Weights of a small CTC audio transcriber.
Training: adamw at rate 0.0022, 4800 steps, batches of 192.
Data: trained on short read English sentences (LibriTTS-R), 26041 training examples, 35.4 epochs.
Rows from expert 13 of block 3, named by matrix and row number. Rows with one number belong to one neuron. Each number is 200 + 30 x the weight over the matrix's rms, rounded and kept within 0 to 999. All counts start at 0.
# up: expert up (model.blocks.3.mlp.up, 16x80x160), inputs 0-79
# down: expert down (model.blocks.3.mlp.down, 16x160x80, transposed), outputs 0-79
up.16,179,153,220,254,205,216,175,169,216,185,190,219,237,213,189,192,192,169,223,164,159,213,194,181,174,198,225,175,163,171,188,128,178,202,181,177,209,180,206,218,193,187,197,187,190,206,236,262,193,216,179,183,186,170,182,137,137,185,223,166,196,167,133,189,208,195,226,214,162,148,177,171,135,199,173,201,183,180,211,218
down.16,204,220,169,244,225,176,186,173,191,219,215,209,190,225,169,225,183,201,205,199,167,162,201,151,196,165,255,203,210,218,116,142,247,201,202,194,236,175,234,227,199,204,181,182,279,211,246,228,186,171,176,194,174,195,233,174,174,234,140,188,243,233,227,223,204,204,169,275,228,201,211,175,184,200,198,201,214,185,171,202
up.17,173,217,227,228,202,226,216,186,240,196,200,223,159,179,245,221,204,187,211,227,201,201,203,199,193,206,186,199,178,115,198,185,207,188,190,179,189,214,219,208,253,179,166,177,159,213,220,202,214,184,200,194,206,167,249,208,179,203,223,197,206,189,200,153,194,155,246,221,210,242,144,180,207,211,185,208,235,143,211,185
down.17,214,269,169,219,205,200,206,190,203,200,241,198,215,188,231,239,210,186,236,192,174,220,211,199,217,200,192,214,193,201,248,184,230,200,191,163,178,167,180,191,249,228,192,161,200,232,200,162,195,199,228,178,210,234,230,201,238,241,221,194,181,190,221,205,176,149,233,174,180,193,224,218,203,171,224,243,188,180,223,174
up.18,216,189,211,153,224,180,250,218,196,179,192,242,153,186,224,186,190,159,211,168,196,253,207,273,190,199,166,188,204,139,185,195,206,188,219,259,145,204,172,240,152,219,193,176,194,188,189,222,183,136,216,208,167,138,220,130,155,172,195,175,195,213,197,203,238,192,208,159,203,183,224,224,246,208,250,196,182,210,203,227
down.18,208,217,206,150,226,201,184,255,238,210,229,222,148,192,249,204,163,212,195,165,218,191,223,162,199,250,216,169,235,199,180,217,212,206,161,168,177,223,177,210,197,201,203,215,163,215,173,228,183,209,113,215,164,213,183,234,206,212,137,220,215,207,206,238,202,215,196,215,221,203,198,212,157,192,237,196,159,230,189,194
up.19,170,187,206,173,195,208,199,212,184,179,158,231,223,203,233,206,159,205,158,197,257,189,234,217,240,157,152,213,203,194,200,157,257,214,193,208,207,190,210,176,222,159,212,196,210,233,230,218,188,176,153,210,165,239,230,152,215,166,241,177,181,236,173,180,258,176,173,192,183,240,174,207,229,201,185,193,176,161,196,192
down.19,153,182,217,199,207,227,136,147,182,125,204,254,245,206,235,172,180,176,152,207,225,233,229,189,209,201,196,210,211,193,218,188,196,207,228,212,159,211,188,211,230,166,153,240,186,144,200,241,226,231,203,214,210,195,192,212,203,237,205,193,185,190,205,247,186,242,200,165,239,208,221,251,249,203,179,218,199,191,239,189
up.20,219,167,208,209,203,183,182,232,210,177,165,174,202,159,219,185,209,190,253,163,177,239,205,182,232,140,239,197,178,255,201,226,158,185,169,143,169,207,176,233,251,227,181,187,202,221,197,200,208,195,233,203,211,213,169,203,206,189,211,203,191,188,216,187,178,241,207,119,181,146,216,156,181,224,200,191,210,188,226,164
down.20,214,259,162,204,184,229,177,242,193,220,228,213,228,188,194,200,206,256,229,222,192,219,194,151,227,192,192,199,218,191,167,154,194,190,206,165,204,202,235,235,192,233,212,148,235,231,218,215,188,256,159,208,196,257,287,184,203,237,182,200,188,175,133,194,208,206,133,203,190,190,217,213,209,169,168,204,195,242,204,178
up.21,213,217,271,225,194,208,242,177,211,190,196,115,216,242,195,194,204,206,181,232,181,175,205,210,213,137,168,207,200,132,207,250,204,199,214,211,193,184,219,217,241,172,232,172,171,220,188,166,105,172,245,222,185,227,163,221,221,159,243,226,210,186,218,187,253,169,169,204,188,220,182,177,178,206,224,161,211,183,164,225
down.21,190,198,225,234,182,222,236,178,161,199,189,159,226,240,270,215,227,202,200,277,207,228,238,210,163,188,155,198,165,184,211,192,208,201,185,182,220,185,245,173,184,186,146,173,184,200,110,242,197,193,233,210,178,194,177,158,252,181,267,198,234,266,238,291,208,170,193,155,211,167,195,210,183,240,184,249,220,166,168,208
up.22,192,226,183,215,167,254,244,173,187,204,219,207,151,212,264,212,150,186,218,206,219,213,186,189,252,151,175,234,203,163,182,192,175,293,241,189,157,154,207,206,186,259,186,175,163,252,143,171,182,199,199,228,252,228,191,252,185,214,172,170,209,178,196,187,154,167,171,208,160,243,148,202,197,224,185,169,217,201,205,129
down.22,163,204,153,162,171,231,206,200,204,162,143,211,158,230,164,246,162,140,171,193,165,145,266,286,161,231,175,222,201,182,235,184,219,179,240,261,196,216,239,211,250,215,195,154,245,206,216,163,153,203,220,199,267,170,164,178,182,204,222,174,205,299,209,175,186,186,187,176,231,255,203,193,200,244,184,190,179,217,195,213
up.23,247,172,156,179,247,201,168,201,182,191,232,184,194,277,159,169,217,229,226,191,209,162,224,217,221,191,214,156,180,207,215,203,155,218,178,210,236,181,203,187,70,181,222,151,206,191,198,234,181,219,218,222,189,182,218,191,249,200,185,234,150,240,199,161,200,215,236,214,286,259,155,197,216,169,211,208,222,200,254,158
down.23,218,232,218,276,250,200,216,204,196,246,201,130,214,234,226,208,216,234,112,170,220,195,221,230,262,195,144,195,162,166,187,126,232,204,175,147,210,208,206,154,212,256,189,278,215,155,242,199,185,275,222,211,251,192,221,173,254,283,211,196,228,223,228,239,172,183,197,158,204,163,150,215,181,216,173,227,203,201,215,171
up.24,220,174,240,191,225,210,203,156,187,201,189,177,230,196,186,184,187,160,204,183,173,205,205,140,196,217,224,235,139,190,185,251,180,194,269,138,188,224,221,165,188,215,185,152,207,209,196,196,230,193,161,172,246,148,177,247,155,159,187,235,202,170,200,204,178,241,219,191,173,189,216,149,184,158,184,203,212,213,233,205
down.24,235,242,215,211,128,183,211,178,197,174,229,201,157,161,164,254,203,241,228,155,173,223,197,172,201,186,204,186,176,201,159,251,205,193,163,142,254,229,148,194,189,208,133,233,198,208,216,248,213,190,169,167,191,195,225,184,195,183,209,193,181,250,240,181,183,185,171,241,213,171,164,132,191,154,161,222,206,180,207,227
up.25,225,215,191,160,186,219,168,222,229,212,175,203,228,135,194,221,204,184,258,182,217,271,213,157,203,200,171,142,188,169,234,216,143,204,203,188,151,196,159,226,193,233,154,182,211,208,203,193,184,248,173,174,211,167,174,243,213,168,195,197,184,256,167,167,166,238,144,143,200,210,246,229,214,218,237,231,163,195,235,215
down.25,150,210,206,158,191,210,231,189,233,214,207,239,150,205,258,226,155,230,206,192,219,192,217,220,180,130,225,252,166,193,164,190,155,231,199,123,206,176,241,216,242,193,225,203,210,176,180,177,214,186,198,159,221,231,200,217,202,178,181,193,216,184,166,206,205,167,217,180,236,163,153,190,162,169,167,161,230,151,177,192
up.26,170,147,208,221,207,221,232,156,221,187,172,163,201,174,188,197,204,175,192,263,214,216,232,229,196,209,159,213,249,172,188,121,230,209,208,185,199,194,181,194,175,197,218,219,216,179,200,244,193,211,193,236,216,191,207,130,189,223,248,209,214,193,181,167,202,220,179,215,213,196,221,171,201,217,177,166,209,201,242,220
down.26,133,190,177,206,254,175,158,216,238,170,219,270,166,189,225,209,193,191,258,193,195,192,219,169,220,198,205,200,170,148,204,151,164,207,238,175,204,206,210,198,149,137,174,217,179,179,227,205,199,227,164,236,163,210,211,188,189,221,205,225,182,191,256,231,208,228,166,243,162,229,243,206,210,173,199,249,171,242,167,186
up.27,211,151,215,179,201,198,209,210,224,176,250,170,234,199,183,208,238,256,196,191,243,101,213,209,246,193,209,202,191,192,230,205,139,159,167,203,159,287,211,224,210,251,227,172,237,194,192,225,208,230,191,167,173,202,190,169,180,219,188,201,222,192,200,171,188,204,191,179,185,162,233,180,263,240,174,188,202,189,246,213
down.27,206,200,184,253,224,168,206,277,163,186,170,177,140,183,196,241,229,235,182,224,206,165,170,176,185,208,203,229,192,185,184,247,205,144,212,164,225,209,203,220,255,238,216,154,228,240,194,210,151,220,194,199,219,245,208,297,222,248,151,187,138,211,213,230,160,240,214,218,244,194,242,182,207,199,162,188,234,242,230,202
up.28,225,194,169,218,238,186,199,211,221,192,184,199,177,151,182,166,267,165,300,224,218,236,198,224,189,175,237,171,196,186,244,192,209,163,218,218,185,191,197,236,193,225,143,216,256,230,221,217,170,171,207,230,243,192,161,217,234,178,218,233,161,197,150,209,218,164,225,189,226,269,192,169,225,173,193,221,210,157,180,172
down.28,206,235,239,184,233,240,213,195,174,197,133,204,228,199,198,250,196,202,181,214,171,175,212,219,221,220,197,231,183,216,166,257,198,158,163,228,223,220,153,205,210,200,236,185,193,149,146,163,185,215,225,213,178,235,192,225,178,221,112,157,225,196,248,239,221,227,286,213,185,170,218,160,247,208,203,199,196,272,178,183
up.29,203,229,223,192,207,212,196,233,190,176,211,189,156,150,245,209,186,210,251,190,190,230,202,156,202,188,170,178,169,175,207,183,257,229,211,161,220,247,166,218,201,215,177,198,221,194,250,253,192,230,231,174,163,186,206,215,185,215,256,167,160,179,197,202,224,227,210,200,221,202,209,185,155,182,190,195,210,197,192,198
down.29,221,193,197,259,216,166,193,194,238,250,223,199,182,220,202,235,244,243,167,229,166,243,166,171,210,215,229,200,198,173,172,162,160,182,188,219,234,223,230,212,194,185,226,205,157,159,214,230,199,212,168,192,232,234,193,255,253,253,157,257,191,206,173,229,186,202,167,237,189,201,208,161,201,215,180,210,159,197,187,180
up.30,259,232,177,152,218,255,156,235,178,208,183,244,184,184,208,233,164,225,180,195,245,189,220,207,208,203,204,187,183,199,183,186,172,267,181,254,204,183,249,141,151,138,238,205,216,178,198,202,195,227,171,227,167,220,176,144,155,212,154,198,197,255,173,156,214,212,185,217,216,253,237,179,184,191,162,197,202,213,197,163
down.30,257,161,217,169,286,231,221,232,207,198,165,229,204,229,207,177,179,174,155,230,190,238,156,208,224,218,196,216,198,223,146,233,193,163,173,214,223,210,216,211,216,135,188,256,213,150,147,186,178,212,219,176,201,167,167,200,181,126,150,232,195,235,174,171,200,191,242,212,241,183,239,210,183,206,199,167,218,191,181,194
up.31,178,189,181,182,248,139,146,177,254,227,206,237,169,223,158,180,290,163,214,179,167,220,179,228,206,202,260,169,224,207,223,244,161,182,197,232,130,142,177,201,196,183,153,145,205,167,251,184,194,177,233,231,191,190,224,159,220,200,163,219,183,205,187,195,246,192,193,214,202,230,232,191,201,183,197,198,230,246,172,176
down.31,205,254,212,222,216,209,200,240,169,168,166,271,208,167,172,210,209,172,223,174,189,138,187,167,290,200,210,202,172,166,202,231,228,210,200,202,238,252,156,228,216,148,212,217,207,228,167,219,185,180,226,231,222,204,252,225,203,239,161,200,202,186,230,224,229,179,217,196,240,241,256,210,189,186,201,213,226,214,166,191
up.32,266,219,223,207,242,210,171,165,209,153,205,161,171,210,145,171,225,152,166,162,135,164,280,170,293,193,216,203,157,210,219,169,253,148,178,242,215,168,203,172,242,214,211,135,191,174,202,160,204,228,216,200,232,165,195,171,183,179,180,230,159,206,152,210,147,157,216,193,174,201,199,199,163,209,223,209,295,213,172,200
down.32,229,183,202,260,210,169,190,215,161,183,207,241,180,218,175,264,198,215,196,251,181,150,189,171,236,228,261,264,215,214,136,193,212,179,256,180,274,255,292,212,230,159,176,237,172,223,211,193,174,213,184,180,152,232,118,132,212,195,176,216,198,251,244,222,185,147,212,198,216,170,199,183,164,197,165,227,229,156,202,188
up.33,219,188,184,169,180,174,195,192,241,209,190,203,187,215,212,226,182,179,201,189,170,195,176,265,205,137,192,189,225,185,183,157,180,177,205,222,226,196,225,201,217,165,205,220,198,154,195,255,179,149,207,177,173,199,154,202,181,161,167,169,194,204,184,189,184,182,141,187,190,183,172,195,194,215,244,208,204,204,217,187
down.33,207,216,166,170,192,265,142,194,197,203,182,231,189,183,184,178,153,209,221,195,166,189,222,219,196,227,203,138,250,179,208,185,193,210,212,186,201,138,228,157,233,194,189,225,190,229,202,169,178,198,188,208,188,208,170,233,178,199,173,201,139,175,199,265,189,231,181,239,231,237,235,227,183,193,226,226,178,214,211,168
up.34,170,199,235,184,258,212,171,182,156,221,222,201,218,166,210,153,219,205,190,173,153,235,238,207,178,194,249,188,166,176,219,166,194,176,185,182,255,156,213,212,212,202,194,171,206,165,252,214,173,224,234,145,212,169,224,166,148,200,226,179,183,154,186,189,174,201,267,214,145,184,155,154,171,182,189,219,265,186,203,189
down.34,201,158,206,271,242,162,217,224,226,201,205,192,227,254,178,238,235,209,235,257,205,158,202,223,202,174,286,223,209,184,134,205,177,162,226,154,283,191,227,232,196,200,247,198,215,197,189,293,151,207,176,208,201,227,175,192,222,219,187,199,191,212,238,188,212,174,210,234,215,188,177,143,231,155,158,191,216,133,220,185
up.35,184,210,182,187,199,232,168,164,209,201,159,248,164,211,241,187,165,222,155,186,217,192,201,246,246,192,218,181,237,229,235,257,232,164,169,244,233,175,203,166,217,170,190,233,236,158,168,226,242,171,190,224,166,250,205,160,131,230,158,194,197,230,158,208,154,158,286,184,244,237,186,260,190,218,176,184,240,228,192,178
down.35,184,211,239,187,219,258,189,223,182,235,212,255,240,216,193,211,161,246,256,225,222,236,207,215,210,176,166,198,246,176,236,232,280,177,227,195,204,181,239,228,219,213,180,202,200,254,181,222,178,196,271,182,161,281,221,159,172,211,157,216,182,174,230,175,172,182,260,241,197,225,221,252,220,222,203,241,257,236,211,206