A small CTC audio transcriber, trained from scratch.
Model: 6.81M parameters, log mel input, arch conformer, norm rmsnorm, activation squared_relu, moe top_k, num experts 16, layers 10, width 160.
Training: adamw at rate 0.0022, batches of 192.
Data: trained on short read English sentences (LibriTTS-R), 26041 training examples, 35.4 epochs.
Rows from block 3 of a small CTC audio transcriber, named by matrix and row number. Rows with one number within an expert belong to one neuron, the router's apart. Each number is 500 + 40 x the weight over its row's rms, rounded and kept within 0 to 999. All counts start at 0. Numbers have three digits each. After the name is the row's rms in percent of the matrix's.
Before each expert's rows are labels from the 100 clips, of 14976, where the router gives the expert most weight on average: "strongest on" is what is common among them. Only what is clearly more common there than usual is listed. The data: short read English sentences (LibriTTS-R). In brackets: how many of the 100, against the usual share in percent.
# router: router (model.blocks.3.mlp.router.weight, 16x160), inputs 80-159
# up: expert up (model.blocks.3.mlp.up, 16x80x160), inputs 80-159
# down: expert down (model.blocks.3.mlp.down, 16x160x80, transposed), outputs 80-159

# expert 14
strongest on: the word "you" (39 vs 14.9)
router.14 111:535517520522509542553559495511512490419492524489511505445431506456493445477470485475576529434570536520499495573526479491467520493459502531464484496582549552555527554516509491513523493412424563494503498575514443482486500504573505403477488485
up.9 100:517509451413415461563477428444504489564463454520501456461500565548422471473533584493464495530495483524547508526475519527477466434431506531515445530541445490553456440497522461497506496516513513454490445492517468482474600445524445473469525462
down.9 101:462455458563510500486447531502518487538508532529503476627516500506517604550537448501464501496461559540475471489478493487596461472450448508533483492510474510534521404468530486520535469585605561520435512482522559446512477514514506477460500381
up.10 056:498538527503490447593503508465517577474500503535559460425501498532446464546508513533540568518532469477485492555478515509554531477412469465478504553456544556479490446485530486565475576492506479520494441497472514568455505401562474541434564529
down.10 061:499467514530422473442386485505495522447457408461541510512524476483534454470472547409464474429460540474507512514421526498456536504507514542477542460512529419393486511454491581508452468546526540483527484480543529476536533439523507440527568471
up.11 116:488490427555494491482504597494505552607507508554539476507483512508487432476488508463528553524536522539470532532493474464494491494405558556396503551536473516561420445537534495533494478559487528460554467492536467477528555450552465455568502515
down.11 112:571497424545479534577540495580538473476510534409537408459519470553497513457564480519563494537417533473454481556474553510527476512457480505530481456498464449549482437512598533532511428524517568434517494560506524486505474423532530425527516514
up.12 089:512462560545467504507473497512482535479483454487486486563502535534422474570494544509500480542407610520553460466507528482492459482483488529502566558458566465530536488416449548380471421572458554438536495512502477501500545471524482419536540475
down.12 081:421478547543401543498515489461512488394485442515523566452460582503538484530432559492517524527471506468500504493534430499515533472499487524476518556473492552478555561545524480458502448479544608531541490577529551461525395528434503527509558510

# expert 11
strongest on: voice: male (76 vs 46)
router.11 065:444540549462512442489497574502483515504512464586491519509421510414510476570470502515425508510515544464511521582473527462468460530584470501506433466537453476518545479551454465516439519521548494473547582483492506454575524532520567489425497489
up.9 100:497493394458439534508535541523376514449464512458469492480474498499547417476478497509419494461509458527478520429528501516522534540533583524497471403552451480429499461476476486501454500537610458505519572510474495446493492463519514517561467514
down.9 098:482461490494506460493530512562482505514557446538386535505554529488526531537528499482403492488524548506460447471524499524525498542463452575535545585453517420504490490478459437402542416568519497580575430486417496532513433490562490586476499520
up.10 081:475582480432504526542520514498532490538470554535488474437505515496456507500491527540480495562585467535527498494515564468517468432499431423489500483511447431506461467485435496432526509526504497510527510546491453488510452541555558394545584515
down.10 092:542516571493451498487528464492537504528488473419437530454525547523494590478506475498509483520537528475465438402506487492498570614501474579532535551440520484461471489483496517452514471541575500497522517485448521433443423539500476516480500498
up.11 127:445626490494491478520503498540484426437513514451532461507531525523592506487461478476497500591518474530567405480565504528532506495414537511517540462494534507485531544487541562463442488521507484497512467521503544517540510469632469437587472487
down.11 129:533570572423479515510474421525478487559529560453534516462517396459429490568518519454583532507563462517492555546395522507477485524467590496466447487480446512543504516559567532467507510477493459487526506505460525502479536453486512497516489534
up.12 145:504440465488459448462467509470488551421471397558543563536527525503526456502451434551482395539435555501455492501470471488492519482477557465529485479415567443514518531516418536552488449519558466481570494484471455475534502450455581471526516487
down.12 138:529483495495452461485527467479557556544571481572481530529488529442439526460531461506572467524484508532530538558479579521500466431550442530464435522513510499490423478493468442548379506489464495451451445548533426554542561465537539485482505533

# expert 7
strongest on: the word "to" (33 vs 14.5); the word "she" (25 vs 5.5)
router.7 117:519517508562491580505447575498524481464522546475445376478504521497485477511490593501531530522464459497520477532525407447429500459482574548510516496497518476504550527530478520460511421518548514438460513514495499522491417498495507560503499485
up.9 105:437531516430524484493461518560479518489530555488486469482593505508472513565455514521503475548534514564384462448518494484557555488486539565433546487555545564492512505539490488475483527503575547484501497445522508463534518472499508513563465493
down.9 104:456466482481497573476455507454512583506500568489469468465515509434540526498505573518524467448529452542435481487473577562521452476540467473546504485452508450473463452498517512558567473531486525555525460510523438572483485521530451477454462481
up.10 101:577477492451557499542448490474535527487490493522589511496529508506435488469507532532509519513435499483494461408471486499443537483473524481466569530554522535528522509533477539496548504476494526506596499505487537454492459472531542537482514520
down.10 097:472557502454481491567507499522523512481475521406545478396534520506482512509473521486532506464490436481435527528546492472525444571535473455536468527506505488465433475530472510541566607561471552555506519535541497471524544457531520483466520547
up.11 097:505520511479481484581504548547551491524494518484586551454559456580505462491500505473498528534459487505535421553540459515485534496511506443454503496426492542477484442430509511556472608473510452456498504517466443493476458469603463557465554507
down.11 102:466525546450504526567508492510466542503501499450616535503505464451495466534537508454526588454485473457492573592481459465540467480480557522530528516520471458473445433499506499528578532606500568477503496507520497516515605492513501455574514464
up.12 094:453433506505457547546500458502515556467569483486424464479509512464469518467480510534597500522554485586519459449480518533463528450483477484483539477538579489450509541486502497457432513479545492523489433461489538554504516450478431445517545491
down.12 101:512413520442514525468469525492458563480518494497477544501493457524497510518482599456493527515495490488460542547511512525483496483465487569512443508499603495554511586460511443590484547581505509524464501514491568573514458490545469423451477546

# expert 12
strongest on: voice: male (94 vs 46)
router.12 068:486538506488459510424531532573548451475448519566447500477416546448511519544524558475443476447480469465547500414515531506430555502482466513534466496496451438516411489560438500476396540545498521505506527453483491482473519506536543474548451507
up.9 127:485440487517497467506534502500452533515508437412493442477507480519549445573475477541458540501535499426514498459463461490553509443485428506471471419442495489420502482487538531512486477427511471470489445507537467558475515459568530457531508540
down.9 130:507569485562507469484536515557472508430528524504506463515525540399459519531451498522487481518505466482579605510471484549508522407457466559492451520515499479539485481507520489456479543512577507440566503485479462526595533469520521528479477477
up.10 077:555520485514465487504416415536480460498571452525482524499510484513482542545562452526504462474484486488534472536535556505502554507510478524537519478470433444460447473473438429527528450483481559506481574602551502561529482536501420518473521527
down.10 081:535646460524515404575500458445498496419576543541496484514500463543522488520475482520473485515514504489589497460505454490475587586462463563561450506549548551557526476540487531506457514568518496482525451496568473504493460574475486562552503422
up.11 111:485454556449519566529429473466482520491471433426565431466570534479475480511401468525473457491567464594493530442467491516528508481503461532517442467483550525509489447511479479497518467503541539407583496481492521539538530494549462445502537558
down.11 109:488509507471482527481543466557444446553488499465604534587510549480442469559473534524552524430465521541503493496530513509550427470447567531542561460489508519491523506450509485579533531529512545436479469452457522566446543454523437498467484511
up.12 088:462471490504500449515532499509507491556460505480518389423548527537476533442501498512443450485516472563449486500452537444534461508498503511463552472506508495478477474481519473423484480489576462439595570535479479502482484519501466482546501496
down.12 097:547606549517462455565532450547450426471490495502499520485478543488437487502499456480447519538487547513480542488534519467498494544570552494410494545493470434429421472470507499516592516527474428494569551446462477548454487467477472564480472605

# expert 6
strongest on: voice: male (71 vs 46)
router.6 071:478576499431406501546509534480522509497522427541504512491452520483530441494567551488477486526558544487506584536484511477499480500489467481549511476532420485518525464560481475469436570488516460533509554448521502534495527459436568493535464500
up.9 091:492515508506488553505506545556498528498504396521536543559457496534563466468480503439506492525590491555464487516617460467499503507443559566497525535556473532539561479624486494429472559500522542488517496486479511583535609463534524461549434525
down.9 103:448550526525537568432482552491549558438542515415466479551590440515513470451429536515573552439539550512460500443554510546519506521516460568504457531562487483453468502457536422560451514593529484476494600523459509438531469470481466468515464508
up.10 145:480421454495546483529467456462483524533499455465490517480597531527526442476569469533396475513449497448490528470513479443568511491494481486515509407488462543455532469473438500451513498458539490507554529501560429542526493530520463545492546503
down.10 150:456490494462496546522544461429554550521523552471435490562432544529509419448459484593511501425491485551563487573448482581503491503488430450508416466495507478530511442508495540511463482438532470451498482478539415536546511429551526495480529504
up.11 137:490534446458453503506517488506500508528485418529468508477493528563479368607525425468462469445562496527514427477559486479557502504496503523466525511500537481460575418439523480450475518528467527474449486508500467467433501493586490463470502528
down.11 140:476464513506574495521521510465462520470459512433467509462526495533478522500524447412496511366570471503512527466476567508490493471555476562488487595497515501474470471478573479553542528513522463472471537450498470528494523506586530460467494505
up.12 079:516541602429454557524502496470480508474525538471488471448552501516444505521452471462486478476451484574505487468508418484543513478438535579513480515547583608520491567488482446470479559508570538492522523537513482498491581494594453585519467521
down.12 080:518470487555532544518454474565481576506499545460515446526478509567539440510448551407408477500491484516489472484568581484529518502511470541402542467454531438446541483495438500517496500511574537440524417477555526499547482489493539470525486447

# expert 13
strongest on: the word "you" (34 vs 14.9)
router.13 111:533460521500477489450515474577532509519539390507551442412451539528491531566553459463477455506483499499482504505476571530538464530488533511437469575492469498490462472441468462561526526550561471481493472491439482569539587494527490467529543547
up.9 122:480500458508533487564462441448516503566557567443537430538533525479524472534491564548559488532449521513534492467468533455517472519506551534477462478478486438525519468455478485477504500460533436475473632430426416523538518522466450467608508550
down.9 122:520504483487523507476524463380447539566491525496490468537516497420438542559574556535515482575487485469526538557571577480438553534561458456551487502426521507550476556522517533530540513462468502476517526534497503465526549477534481477468441519
up.10 101:505512485426439504518429444424526506499469474514530456472440529523438573493483580506574520541492555477522510485438530532464406453502536482477426490499507483536470489513473544492531527496540453412506573433422460540570589533472467442500484509
down.10 106:497515483477589446546498434424457538523534565457463496528558481493426537509560580504521498533543471492508463507543534448488511564585542463502565409466419539521503497481490573511529570478479458481443519564508543452528513504542408474537482558
up.11 108:512465498427515444497498534462488524500511584497538539462520474486529494530524501550402486559523552551467482471468447534520482481475442539476543521510551458503499475571472499470496488502450485437488541494500404444427461493457473513481514412
down.11 102:524500539460576467410495467447471464495523636456431517484499520538481516510529546481495553530443550508451473417523517468498526526467491536511549526492479532475520485568468521464529496521440587533444511550460533451491483534467560487509428495
up.12 091:532508501490470482504477514487458495511541515508525508517452452455489514443526552524482509508532455522527462499546560448497609525550529482571518454529462485440529407472478492510542494475474544508514564526431465464457515495550494533443559490
down.12 085:520527452487563566457376462469497541486517503515463546606472514499559506471551463595469592551434532478490502503487497495500498469524557511566476429495506425485524516516501506464488483508537433461560548497567473460469451472438462535475491527

# expert 2
strongest on: voice: male (79 vs 46)
router.2 114:471565489503521492449455471550472416480536521396507516526533493492508554445480486559489515506506509464535557518434504487461506505565478426552466452528553430545448542511523463450439515465454489504508581519533537485592491555502530497526488524
up.9 118:483538455506555568513476460495508512511440509480480493543516451564494458475523485437517486557516538517477524475485525563483464482538588456506519530530574524544511494510473541488483580504482471507570551542500571426499533450543495440516511497
down.9 124:502517425573430525503511532601463478441551505537483504507564441533434551520489472417516507536514550542474494437526455515559462534476506503439471583521573493516506481489504466469518533516569489552519519471451524480578517448549536417463516431
up.10 113:520461476443462475601535511473595560460505535549497549509574553575539463437538469496454502472498537506505450503493450505455513384404437420479503506525558509538469484524511555541486523448553474476481487522545531434511501475545493451408542471
down.10 110:538425496467514457420527471486508523471511513498463543493484518529525481434491523539509477494458516481434492558466520531435473477527473499504505595491560530494495602467506532584460432549545515534534504528530580483512544519510490499420482562
up.11 084:488552517572472449463487497426484533552463502516516539510477559535497537480501535480485462570476520515516498465501528508589465481489445564533430504547625498514558490486524448477547550504483527438572488498470523575447589466498506496512532537
down.11 084:604547571532526418505476552442441543473525437506541517533488485492489493572459561508544485445452556453527524565508500530440486445506531555518418506508521528591493454482504476546485464545433451480504583566508493489448477498563472500494407600
up.12 087:572511490468560543569501522497492538406491546426475503434573412469466524500511461565482446522490425494506508546496518491511532460516508489487460532550523467507444468498557568555512578470467452457499517513526495420589531504564500454535441459
down.12 087:550501519544474514528505503449502529495507539493505531528511501533479570507505518496522498431553472513513500536428508467527504540479531528570476529561547532539490479479496518466482533487562473541482562485437463455548418535566530511491531519

# expert 1
strongest on: the word "of" (28 vs 9.6); the word "was" (27 vs 9.6)
router.1 120:508443522492540445565481500585437507527461441500470527498458534501454469508524433484466460521483528489534494434491561498529518549500591565499553484521482518417506436511529566434455526444503541586487480575535501467500506488555438524503545485
up.9 111:497471498415496465572483491479463468486523453533406520544531548537492547465500458522504561482424504500597514516484524524541559457501475539540500500445482526506527512465545562475495419510539502506536439384508476551424532459441534547544560500
down.9 107:515510498536473535499507531516490474466507450512507464516476540600500451449473518496477549466549509523487486477535477440474524470562504499451480470467507463496519556496571504459447508442505435327492540440411557525492474507447539545497499529
up.10 102:439510420543451513577464478486484525524495483464515489460539494511546513477548454526480588481425472505449486468452562470469533587484534435486475458515534469472519511557568540504495609492514461457527491479517508492587440509567427502504598467
down.10 105:473479466487499452556452454542503513491628542519453553533453499545565474455522571543489480562462493489429495488525373483516512542515510456543494500485462490524480501512468559499501457431449501434507406519536515476485524532505496519479465512
up.11 094:479481517544552494444487523518469503500427516494618573464525466504465370543536424468460496558557569480409471518526453487566444512466501527475541443502532533492450552535550499462515557530515536498526496536511531470521439520523516534526514541
down.11 091:518422473547532498449458498481451469524467512503506509490515440454450540455478401541484445568541546474542468551523501520536518440502557561528465486460473443518474496409456513551537488537534511542512544460459537439524483479512493538489499501
up.12 095:518510539463515490538477503434492517503469465466495520501540509521510467529546456508521493511446551490472431479444490524540445416476458524525492482488609444480491533424564516526459493477518510473432536539511469483549533481434511506443520479
down.12 099:464389533497487473503585560484518486538501534500534491476456564579473512466507525562516465522506507496499400493480494457493462523455510437518492441536494452486503409418509518459504581498539573485492467521546455531510567546555440480483510525